From a checkpoint of a small self-supervised image encoder: moe soft.
Rows from expert 15 of block 3, named by matrix and row number. Rows with one number belong to one neuron. Each number is 500 + 40 x the weight over the matrix's rms, rounded and kept within 0 to 999. All counts start at 0. Numbers have three digits each.
# up: expert up (model.blocks.3.mlp.up, 32x64x128), inputs 64-127
# down: expert down (model.blocks.3.mlp.down, 32x128x64, transposed), outputs 64-127
up.0:475476506426548485442500436510548484530525528552532471555494539538515467521483426480496493547551491493519465548477529532432506494505508415408613528428546587456490500544478569555513471511504497
up.1:496520487465486575491492506492488511427507510503515501499516408519502485538564447424530536576519386531553522543496491538489458504514579506513574508567541504438531581554498428413566478439525497
up.2:633524544457481550531484428488444525483515545512499515474472506488529476489487554473467501403482501498530543412510509499480550526456544550521505503545483450490457531514448514493458561441500498
up.3:545480527536550479468522518475437493487556536502424487526567523485543641501485502503487469478541482554472519516490502520590495516535447496511498523506494428526438478508504556493543470527592532
up.4:534481586468454518444498443486493511535460508529556467503555488495506566392491479528531509496528440448550476452472479467487530504477507572491518526416510550498545459466502527498469526542553539
up.5:544444520497556475466554406516504516511537474483440513443575498506520541446480476573479485529469491482533438503511520483533521439498450517509480516455534506470511527504447550564472556543573486
up.6:519553519535493472516478524529492535597556504489573663506476507515483474495370496452476511452536555475567414489563435401471499478508594510485508535535500510464486532552490500581524519556503500
up.7:537479543511451481506471505494505510474498499494487514512493556471507570475523508500475549501546490474548462489524549500518500519482492478493462543515485473510616512560433513526477510520548508
up.8:553394461493498492488572537536444541470502551485530495460503534445501490439505436507515503511626514450460552531447588562543548510528560486499415445479524492491517539429466512488526537557598543
up.9:485449556515541560464472501464513440528534570435453490489553496395516460488445547480503467473458468546497546532492525491492516474548533472590585583453507497485523480534502520576487483487458490
up.10:504508508483442455521479491426521487573510441520503483461520429477524470530500511497425501503504494526489530495512511466516536478519531415473484498443502481418590561471514556526517432496529501
up.11:547562485493546514520511511488494500537522522603489543500445568502535595506514471544481535486435543541526581494457506504525488482450488524545480458478510398570492531560489508500438564455445482
up.12:503509501567539515503427544609449489592487396471504521475530490518477515486506509506467518551409464488464447445494507480467453532500437591442509499502489482515495508524526452492482504503473534
up.13:522480501483524499424494521505528497600559532485429529477445562493467592490490461491607475518524487486560539498479524493582457507506510583451559481442565474441497539587396445497477466510522523
up.14:558477526432427511529483527432485529429481526494509486557535482457459588507519498453547486468420441408483534472499461444496532469523525426510463436517469522476434449504498514498493502484480539
up.15:536589526466462475514476508402406532470516532450570503547466522526539514520428448418461548521607441488483473433477525477545500510570512565452452510484386524544512480527528484475470501518466514
up.16:481488581479523479568496456578531498522492437488510492585493492502488468442512572538543493549531495509563518503501520495536532480467565492557491496548466494464459549550507539530472444470476547
up.17:498504421500479527437501465531529488457475528468476445445494436499356591528584449463480414497550539494477505492415549537520497471566531514487497501478506503496513547485511489512501505514458420
up.18:470506557479555530474502506531471529534468531452523510489516524505444462497478540496533525493467519564506493528530469478452481503475513546467506496522503469489518490519496487492494512496573496
up.19:459431421480506507454499485510546491538473508478531473493490447469523509525513545560524492497529482472464495464471523523469522444484506481427469491518444524483482517427511503509504542453485531
up.20:542438594525525482491497428592478457453510502556419512498498522503496551418484513500508483557542531540537479490533495503563497496498453480552484532467588460461502562543467498535590605568495470
up.21:480532503501543489476530543530530433481481556550490477600448529495505552460525549567379505549485496528485466514509529509507505471528475542473436506455498377484546513535509551474433442488411484
up.22:532484521479507483465469483491572483526528507438574469535522511462447485545450454500532499512479452557505460490552497502433504490388543499526528520466468576560505550506497553498550494498503518
up.23:502581435481466623492522496468547499477509556501487506485525474516546463486544475505497505494576461526556517542505507473500452500475540516483503578522498479425500457468510485485528544516540511
up.24:515530450507421578496454530525452493457498548511492459534467552511477572508521534583414417496488514505461494473393533504528472449488526521505525499509461508465437531455628487567482526458497541
up.25:517439501521526502504536516531461428426498519523513551484538485428505504545519531497472459492523533485475496501477605501461455480553532516551518505512477515468507480478503502643485482477413521
up.26:454511518490499504471517472455493512523539535493508512536471527481535501509515526559478472509575535499524480467499479490548434458494496540502503489493450497480458504516539498519545507500556487
up.27:481579412438498528555553487482401490570484499583416450461491539470442509555507552546515473505484572422579566531474531546492493500498536497514412508507509504498513485541517515555484460496501429
up.28:445440505449480504446506515486553498533516514454483469494460517510532568468491467423587543528534506560573517519542508495532568538506496471522592510613518502533504517544553517514527463503489451
up.29:533434485444503416504495457441514509515502474522471524507429566496473519450492515537560489453467495505499530531543507500534588438546506542520430550532509483485489566477497518498488506482456511
up.30:493476580475481551555433459594566473547501569516504524465417494493525441495572550515503553505504472513461534559560622484462456550518510411569460497537458497547434509517542514569498418504572509
up.31:570520459506497451422517377518500554518505533499510481492526428479489438488519457493476496524487494494578477484574444444554513506510498528481510451481516545540495537491449539556536545406445442
up.32:501551465572495473393526501487501519472479515415505503588506497531448498474471522536506476542502528569449495545508521562519483506578519460405470484471576497453519450546506493559521528520453471
up.33:494488496510590524466521554567512507512513515438467506509499511504455489498476573491567456516494521494500509499489502508491564459525500507439412522508473516501523511558509516425547461533524503
up.34:543481512518493505543548568441453453431532504516501521510564482520477519448518471464544412520447491418504420513490505449513508498477499485464561487480521475526494511527479519476543475509459541
up.35:552524533520420509513537564478435470480488508454525491483466517420451490485449450486444599476497531539470490517461412506441444484565523557621510506590513551459584480486497537495467530433561381
up.36:472495502462483520488549496460460511509468485550456556472521500444485480498485478528506568502465527579512494502487525515572515515473505538488507546485499503565546493534471507486481487521452449
up.37:504481472546547602522480482461631493548585534515457492504456529530489463468580467521514500506523504518504550491522483446436516560493462507543518546552572490535490488543488442529410520500522522
up.38:444550506507486507511541528522520525511494485517536477488495542505465454503404542505519470475503523492522509504468504461511483513501459554502528517466522494496484474498503531498503508537564550
up.39:522549552454493578526529448547510458486491459616551547471556438566488496520610513517521488471478592483517475541462517464446490404514514461518526488474458488415526477475469471494491484442459564
up.40:456473509430533518584499573523459496512505531560490527471487547430555503553496584520427592563537493486494512426501441531505446487472489550504520505421456462518490467469462500526512561506487461
up.41:486489499516532512540433495475504539496424434516477517443434529470496415474527510403509498494532538474427494510543418514512444559483443517526476521498462487552539483499507524473412466526506510
up.42:474404494379522431482479495520505562533493483440490482483493561493508503530515513492410493498499500414512460490508510523560437501596501522472522470518517584472519378500478507446551527447531481
up.43:463516497527505504446404468611502482427495494476530478519502394508456491435501521495459477560538548472560524531425560532496500485500496518503542572505502545457487535624526501424489513540473491
up.44:486449457508511501521527490519494489472502497468471441506563514470497520501521538513521535510456422461558522580481476482518598486531498439509533448460482497490489499459522484460389573481553504
up.45:527493510545504504503501390443567555508525435464532602477504499459502579450613473526483465474609514502548482511535483454558552453547480482525501506463383446589579583564459512440471460538390465
up.46:532536516503491435524491510483518496448516556495509536520432516489455485517499459439529497523517499485535515506532511455506496501547508465514478498476476522546517450492549577504561489546497426
up.47:544482502443479561565500518493508547558527496560470571515509519475542562452465449512514432514434510552544536509497446510501490546527504466450432526479552540508559541461463481519495534589497412
up.48:471461506564501481476463424521503559545431489542521467486539493546531524504502449431457553485564497514582476448437504535469508468506551520506406485496458442577456451503475502480473492525472500
up.49:520504521516527510428502394439555508491545517501433526432532489445524585504501479401581512461490400462548558544457483411462560517526491503580463505499516472520544430400497527452519539617544430
up.50:494536483499457498553495518522535493451489476502511498457534558512479457497498576469421539516516421459535571555503417510522500576510461522474498590547575465494507411542456473541520498498523471
up.51:486497464426428505538480528554517522460465487471534451411535522548425455527475456473443497404470491503532495542527510517430498536491525497444511533536424531546430476406539457475557409576512556
up.52:531517403507513489442440485526522472487481497502533511516514514517469476415540521527557569481524536454434554516501516461516489427517502527487395418499488550539567553579465618444587579552447506
up.53:531483501484469459525483547491516520467486473500545514530498452543512442484549506479491472487517550521519505533459448522500525585539500490505569502496540511530498518515497509469537436468468496
up.54:455513567441426572507466468499469507495491489486420449477490562492513500560408531466514462467449469523427496620479423513555477498567531434518508463565509481502543455525498616547508510495556592
up.55:463503509435495470463517478478518523501502533500550538514538509516504488489504456494525508463466539513509497537452503501558486512499491498465451501484506497531522467466490533490534508491545433
up.56:481481477482517433473485510533538505437492487570531504592543447425550553532522523495495505540490429530493404609429488444464514566498507510478485539552505503386522495530497444389379543472484516
up.57:547500505507488440530508484478489456486531516455515498503519474502508542465514487521554403500510523505466504526513469487510550514470527475498448498457505523539507489504494525532494511541453487
up.58:607568482520556463475491469575496506466497533552511568525474482512493499457522457514542518482466516500488449501533536506527492499479385461472501548524483483556489423480579522516503559470436530
up.59:507540494572464458544521449502530547527524444537522469475569486461445537508493481480484557513491500506485497550505469525486537534454500604499483493571436464460442447389500502498572521404504434
up.60:456483490512513478434492481521455454503523516470497538527530580451565493512518478578500545566524501532543470519442546453446546499491466495577557572504586543514507564519493539482449575543402407
up.61:439422537547540487450471479504546412494527432482497570449479576508573475516468500571464527549542545543501496450568427523529500488487455535501543537521486468517521474521518451473484457398540488
up.62:495478488443479529550549542475547390378476516478479423511571467445530509561565571517578480489502466585506452520548534542529542527417506485544460551519524497501477513534497520502459557509446445
up.63:477443498523570520505423421492489530472487481594470516514432462409529480499522489557421425494502468508487385469504563474480492540468498519527422527470447579462427523451527481435529535459502505
down.0:496515455592457393513572478485626403469431579373488494502527456441456547473459502553518526498505535511595485475501480443488501483450503638471496496486475512525532526489497543467524500552523508
down.1:557498504518450504502551516504501563494484549500524415501559504477467518465485535527492550438538457473495466518479524529561552537407501566487479526543473545534464539493557525539595531530482483
down.2:519490482505478541460516539554566482547591505551474524527499493525482512508522500442496527532498430407532431469549524449494461541482481481491466579461463530451470530528500454508459546422452527
down.3:511546500513439489534485464491488478516457508581566479464504511511487491526531429542415495470515508449443461479513490475471525529475525500523457571509418467505463517497485523519572496500536546
down.4:460509485497500488489410479450481533544517486482435517477535453541599573488503471490469527505552510507461536514520594453536502538499469510483548504500462517501476491529451519494495488455538574
down.5:526595486484469504491475501382559516476533496509579549513504471504500498516513518487524483504487477493513422501491536547501506515503491468524482479468480542431520437561510400515509471455509530
down.6:481470544419522575510508496517541489518544480468533396516529499412593447487501500464517465557489482565453578491481531473547410497490496436515508509587481426492454473502483522485499520476493490
down.7:575537504486530504502476500514483508458478491587541514497486488460464471466483484535524474574424534470485483495441592437486519503499549544443466550518464519428522489483504483515465493521506482
down.8:519527496600497544506398581628450447474514510497509491580501527499453512430501554546500443512503553474550489406471473517513517485458467571449437471558527511555462394530504518518505468398491530
down.9:481549489485489491543456511529430525504528537439510481548482424530502426517478550514486568463464423555475453527493569499437529543479476477530501435533521474480581491478500504511481472571537459
down.10:511507516567519464552479458465453439429487527496495499545555503528413501443448505487517473539547463505491498481506508460445474470497517506475486545567503512557432451500502440548507520527492512
down.11:481505484574402503519529502528455532485543514585491525445505465510495487526463525488496538574492477405530498508521549484529555498493530477513560505483509528493554558498450567530624508414459534
down.12:476466493467442441529545467491548476559532543496522430503585577480495490553512445469548493477573565458502552469489506516471504442505517464525460538529462484452594465469427550495541567453529473
down.13:399483496506533495535546480541482382502449504469510508543376506491518447463464485534488623602466518496512435448566611557451509515376461510421535548528551509510504513476491553501547542389556560
down.14:562509502551541514522461546485502459585533580551492534465493479587490527484573520528475520447526467509506513514499542452508418558530535475484520548478507474497467434458596501520517471439443455
down.15:506454504572617521517486463515506489368459508474464479459511407595522512522460502595497439537489465519517600471471517498527509493534566542440442485505499483464519549541508511522474538419500527
down.16:547485475474504491448498529512490510484478539506556390405521510555446564524482439456520442510537505522499454516533500478540549565524522478563482512470518525447466439534501518429462525516520429
down.17:460527473488529494558460521563453479542498513577539537480447551478572533494548529459492535458479505474487463538488529518423472507512479572509480512467538528463493459480535619534418524553497525
down.18:514507456566537497486496494530493542527475494511462523522488460518522436467513471543449498503469524547489489504497475497572496423492496479471492484492539480535499485502540585469483536553483460
down.19:446556438494490458504485465484459531504506518516581512490461508487530544490469489493493535465557430495517501445569480522506433444583529477496521435499467475542518548457476547577453517497506545
down.20:487537527454492577539496463432539489494517518514506520523532559510606449583512450508483516431492464468611503489566506483535523482494466478564517455587457475539488467517601506441486524483516558
down.21:521488422510468505524488454508483488551436455477556481425559499528488504500498437487557543511429550501509500498514514491434547512473528497507581511514504561507480541537518439472537470540527502
down.22:591560570475491531475525538504527488504507499545500547532487507477540500534445604478550473498491499539486562478482409468503512502553411465500485495516534491480460469458482526484502532538545427
down.23:489462577569536473496490481500333531501523493506513443453525426443484512464456478584485490522442463500484502459491508519545456501473445440506526504527506500531515542404497491575543471526499531
down.24:444583505424493434546505568510483481593466494500519540435472404490516458501473536457544531502502470500521483483543523468456456490498532529431476622466497520561560458489490492597473454530505384
down.25:468610501531489543506498524498452545562456502496415493571445508561482464443579447496483484489461521552518486485465429481507515449592524538457465535506517504518572483496470506430478460508466514
down.26:516495475561535438484491460451484454480561494522494499441579536519500613515502548464487462503401453521562500493452486441507475600491519447513476474482460512490496543503483485558539487564470498
down.27:485470437479442512537493410488452452479490526435504478475548457473600475461496505437493522558440490538444397539486549479487517534503468497501510530512513525526517557496509426477496457565507513
down.28:564449577525493461493530461482520489492512505440500549529519504490434450507505558508431511562525481500502444482537495504452459519473495518416516507542483543501433510475500530514570517464498513
down.29:517520478501504576457521440553541477469558480482452501513549536488518503487441562434490485506462522394477446500453579434544541490482564522549555418495391494503451518510451487469500473435463517
down.30:546572448501497451543532471481420542468558479437435502428563452546494417522546481466505500516598501575589482574507404428545488466503471528566501537528472390484500409462521427499498574508521488
down.31:463563548478468487500562556448553511442520467481517496531472515490556446470483526484466492457517507513533498544450563493455471481515460463505446547513509471481519458410555514475430570569543604
down.32:512494461545498503482500471443526515498456520536479477510492538592491450540448478496556511478512484518524552490503482503457469506433516439518471528455493558474507544439517515531488433471503523
down.33:495523445544459467515449446499495472532491569468536489493495465489525478529479484496477545480556526502499497502557510459467506509478583474523547545542547505491491459528429499432488541507502483
down.34:528544554500447517599472514515502514575427535533505544541486470461431532484498505503444491549539442507544522493506573477553544563496501541518474515492537518495524416520537497488554586473507544
down.35:445541491539463528480487563512561552386438551543571471501560458475481495418538534446519533469483576530506464472484501499519494524564475526451567589501502467573497550472454520471506435537478496
down.36:547462501478521498517484489498484559477496406465451538504445475497486527518531535481519491491494501474465483535509472487478518498515508530484476481502481438486488511484521458540510490523501569
down.37:592489493526465498484532476559433516497505518557525564556507500512515530515423488524588560482551473529541509521457529448472512455493421486497510463471481478516536453551457515439520524546486500
down.38:557539572499484507551471504469499562499486557499533525472440470441500464441487512525495503444509433497490490492485500532483484517502496506524466485549520519578491513513508538490471512438499458
down.39:428514450505501471467493494463480540534507662482407524445486486484494498491468537536493440492508558536540507501490526484500434485529549494453498440539534488474525504484499512513479535498473441
down.40:519538575507495410512516433437556504501497491459462466566526456605442413501519498504502502503450540448517636482510500500493511492526556414511444558566433495568510621484449463542480482458492567
down.41:465473505494480442491536555515477524456565499477500494512511486461486507531520474513486552463507461490527515515492570475528522498495529446457503461517486462498522561511534512460554491516557470
down.42:523533418586470518488489460505597440497475531551455474552492545495549521517511472560520480420509491472507510460481444499481431512500491511519488525530500506526442470395527480477537417515456514
down.43:525543505436511530466527563513486541588527536409526547485555557522518602512474490436510472511537521540566490446568503489498498532482466533586491507508471530562454464568481603491486559518410497
down.44:506538535494493506568414515470545486578565528480486467469510519542498470534492503502486510531598517493502482549493520440487465565496502494496500491543556488418525412538541527501578453490548444
down.45:548448507469535500512479507556456462497533454506424501505511510521500539608497514500446484537425512466466453498462520495473548540576535499456555557420466457392404403493522531528409588511510594
down.46:519476498474546525529468494488464475456584411567460470501563496507528496428472530460565494475506508491481538524510490499454479466451426473503450478448527459485514490432514499472498474512484494
down.47:498535419468546469513433489541484472457541502513472500515577496453487456515552548491570545496461543498456492552538518486544469493505487515673494480528504454534555541555518510440562512500508573
down.48:484509490475492486404529497493451502498478498579549495503484513499506509564485493502547443503524514581494530501452510484539559517535524596503568474523497482451527480567498555456493464501442459
down.49:531489464511528511493485572502481526528440512473475513537484477499494490428460553545483562481486488425454476384494523577513458489506506474421520459499525493390474503556524501470500511457540556
down.50:509515522409605488479547470433512521638557534504487497603448561504502457611482465513504481471475511543503515503528507497508548531469541543381491499510386575503508480475513435501435453445523519
down.51:496476563442484460523520492416507475517525557431439418642500430375549503478473521536446347438562515485511558448486483491455440467500499437521493440567482503459515596464534510539511517407419391
down.52:448553549500466507455480484545515454463526456510541550498497527496481637513496480563497592469567484449496446526576483485489466507518500497547588529493506427493451446437513472557489534389435534
down.53:466465509445514547441527476530503505511439519487514461525550488518487455537489478538491531526486512455442485456488622500490499475453510505532444522482490509503480482522549482502509533516457468
down.54:499501501439523521519475520532501511509463606512586520487577528489492489516521527477433544473557506484471525501480507503451487567441487439469515551507456468509467522525516421448489409520509471
down.55:491533505543541486450460531495545498520536521496500495557464507477480508496492517474526550497428488487480533507465505477522500517486525494477497474452508506495418562491498412532478468499515549
down.56:516475543537514531462470496558530512629425523483465531414569498577500475474478468497523530448563639501504477494487473540502480389524517477514497479485476496540448494530507507520559500621523517
down.57:493472459446454488488528529515518486441465491456538520482466483538485540508478508439499551549509516545506521560502518541511534506536493519531560492481475487467557506544500552510478513500507504
down.58:439445577511441492526504555480424506475501486476498461469473488481457521565485472484518519454501549508503558521501457454485467506503522517469523498490551538440494503497477491486508541471524488
down.59:584441474377512574418479542432514489530503502404470459500471585457475418483398429531457436538528465483508449535490513395498492467546530492453470492491509508498489564466540440538528480489538560
down.60:416516519485501508492504546501537475517434512499444491476471433497555421489448474459458467439497506562534411443545501514537498463519450568490502459477448520503500481554468482467523482461538540
down.61:507448480492513498490461499499601514551528489534521517565468545533484459465486471474485458509459473473529511568490430504534497515535487473513533502489436587523501504549424438479502489531517490
down.62:497467481508497526573492414609451498578499482469478410558545495462444486464496477461406502515494563568453531523487495475574605523545514536506540465502564456605512412500576475465484451593480521
down.63:564491502505477464451465520440528511506485496531500453453426512575499514508531498437491446490470401538506513503434476496464452445528539501541484534494541495531576506515508520521494502502498572