Rows from expert 1 of block 6, named by matrix and row number. Rows with one number belong to one neuron. Each number is 128 + 24 x the weight over the matrix's rms, rounded and kept within 0 to 255. All counts start at 0. Numbers have three digits each.
# up: expert up (model.blocks.6.mlp.up, 32x64x128), inputs 96-127
# down: expert down (model.blocks.6.mlp.down, 32x128x64, transposed), outputs 96-127
up.11:128145130150106127100140119097130117178172113133123110116089113168187151105123096168134098129123
down.11:135131138084108081181148115145166122153112114132139102109138135151135114132128108165134095172101
up.12:135143121089126129136135087132095120120120084114126123113115168111085158093124149136095127133110
down.12:130142125120162125133109130117154122130094092142116129137103134161131156095119112137111147167110
up.13:154158140157090131102131158132138092133128132141128119137120144143132156105127158162160132146127
down.13:124137114141091047148128088136132176126118142129137103084129163103132096109165155172142065114148
up.14:152154110135098088102132101147157105147124091109130110133131165127109129116120106123152135120165
down.14:136118186141123131170133108107132123132139088126107162094114085123123139123125158119137118142109
up.15:135170191145165120160147149160113116109163123148128109092138093108121136098129144120128151137148
down.15:117144126151199112118082173130158120150091129123128138146104150187152114141170102118129147103132
up.16:126124084123110101096123153139143164137129157188103140126118125130134113110136122117136105129102
down.16:156126156141120130086104114106140094087169172142119151128131126134053089131101098159121145144160
up.17:089151096107121111143080107128108108121113143146175140128180129151071185104135135131122206110083
down.17:093109086145093121162092122079105151143142185163132149128123146141129100145091158135118099156130
up.18:127144151126087127123149157149128133156162137126072131115153075128128139128131125128136164152126
down.18:110090128080138134139101132114130121132115108133121118151098158089132139128159118110123115097135
up.19:172112114102134182100142168111116157125155103136143102142125116108126117114133112157120116147106
down.19:128106163121148124124112150102092129099162117080112122128123154121148130130132134117109125084111
up.20:142120131126121103133144122117132116163134140124153138160148097085105107126104144143195074136114
down.20:170089144148104125149138115128122097128122141123130190120105129154111152114146123123126161110076
up.21:136141146136135094115122142155175122115122126104113168113121121106097100125124133084152121123120
down.21:157142102082128184116153143144118146123108125115144106148179101113147168143135114150129130133115
up.22:152159143127132161133120132117126115113157100105155125135138137155113126161099119154124135080152
down.22:139119096124138092169133132106122132126107133153119110115076129174114115127116118135146147146155
up.23:107128089110161139108149133142126099105169123129114136172083119132121151119188102171111129101120
down.23:120103156127090122127102102138122189110112112129091105109134122164172119174110164119138082107142
up.24:062114121094156134131116136200112123160159172107107179142188133176136120137154134146178151161137
down.24:101126140116138117032138163162159118159127137114136128105114125142128170087149113126141137103125
up.25:151158146100144099108171116115119126127135112118107199101117098141127153135130149133162154189139
down.25:104096118166091170140101131142134134147146161131136104146114119129175143139195132134130099129133
up.26:109143124162190099145101111125099128093114111134123128117140099124135125170079094128149106122155
down.26:148135100110094163137120108136143120130164168100129127135108161129086122147165200118143131133124
up.27:113141116106167155153169138150144112124097139114112163150145156134125105128134149152131112086132
down.27:126107139131132132085124128103137134128146163128089138090133114113149145117153132108147121130133
up.28:124090173155151107137146121102142116131171132145129131118110140134159099152141107074146141091090
down.28:162117094085145137073126123089128135065145130124093111128116124131144125110145099120130120126107
up.29:156145121132080153095090166125134102128109139112167123086133147127129131154136089159106133135111
down.29:127148098147136101098134210140132096070146178124134159126119132166098112116105114119128101126099
up.30:147119135113147107156109158133099083162083102096159122158147102133122118179137140101155148119145
down.30:130135109158137166134133095115105104107148132112158108118132137104095105118141104128143128082106
up.31:149110117097140114144146161194123122160127130172106122121117115115139121136126024144136161169146
down.31:122131124180069122148151125100151110131106075128110132126166147120145140129141112145141175138108
up.32:169124120091082134135145132132160132132123113110144168097128149116136096122148126138089186103159
down.32:133168081107139135145094123091118143136143115130109120121128114170153143130133167063118162128146
up.33:119135140108127102139127112119088111117131168154104115116158129111169123114132152106137134173175
down.33:159096124171134145158123114127143104139151124094133132178097141099122121138153120132106134072141
up.34:131143177082116131147099136117139121098124144140103070134151156113136066160137109055163151086121
down.34:113048137145159112090110123125182140125137133104127160134134116157134147111116102181113160133135
up.35:130139142169153121120129116132116192159118096179162128066126106107116091112132130112176132094098
down.35:131122129131130127117096126117127099126134116173139142138129105159137136125109113107128129152110
up.36:134111099089145124112127126127137150116132140158163110101142067135151123090176152143097140099116
down.36:158133162112124132146086179083143148125138161079157168130129163145150109124100122115088155166129
up.37:149100087135156139141129134079167106090120104144195159115090140157142169122074136130099115134102
down.37:123106128102138129129104156091154169112157165120161131106095145128164147097143154161118160113134
up.38:139128173129152146130130133148138129169139101105122148148128104136076135136153072155108133125124
down.38:149146121170115144117140130175097091123099125082124115089129122162182164133126161079192081103116
up.39:157112101116092076108130116152097147139129112110116136194121128113104128118141124164132099127098
down.39:106102133097101107161167116147081113106121110148140156077155175150102129098134132063120147127153
up.40:129148142104129115119135137172093113130139125117146122134134167132105128130133156107093138137105
down.40:115132118153130089149136144106134128134140120129154154113112128113117109129113134151115125128111
up.41:128118147146145115166081109118099109109096121140108135126125095130157099136155142143097101144076
down.41:113125092110118157097176121102143128173125215107142127161116150134126117107149124148106111136152
up.42:108066144148180101130108134081100096125180127138106128164128129163124121134117146096095105076114
down.42:101100129140117152077091122118178125134149175081109160134121155201079157105096133119102120124093
up.43:126116135196152140130128156110103129152169136129111128111131135125140193130128109159141128108164
down.43:149107135146131181145130113105120149113137129101112119112109144093117127113135122130121115122160
up.44:159136093131117115124137135178187119078101132162096081117132157150121110133082069130159109145171
down.44:127127084142129129084154112152117161107119161131114087117159137204114152137115104153111097145169
up.45:110131114135061148126126090121139157104137177138097127122144167136149119147101114122134135117153
down.45:149118176110117100125125102162127144141133156128159071101129140142105151128101122123129127135132
up.46:171123107154173148173136149122126169151087168145130124153149128129165144138089131150127094140122
down.46:097125109147152111115134128142110119089152149133135159127155149156149113114123098177104145121120
up.47:083137168122159110171179165113154125131095113107140082111094134099145145141103125119106126128114
down.47:127110104088127132176115130126162100200132082105113112123106111127133138136197151125125133111130
up.48:150123140124138130140123126126107146157152086115124137139162122132155151141173147129107119167123
down.48:170101117118151098136149125104117137140095168097097120129118162101137180091128078112151116125156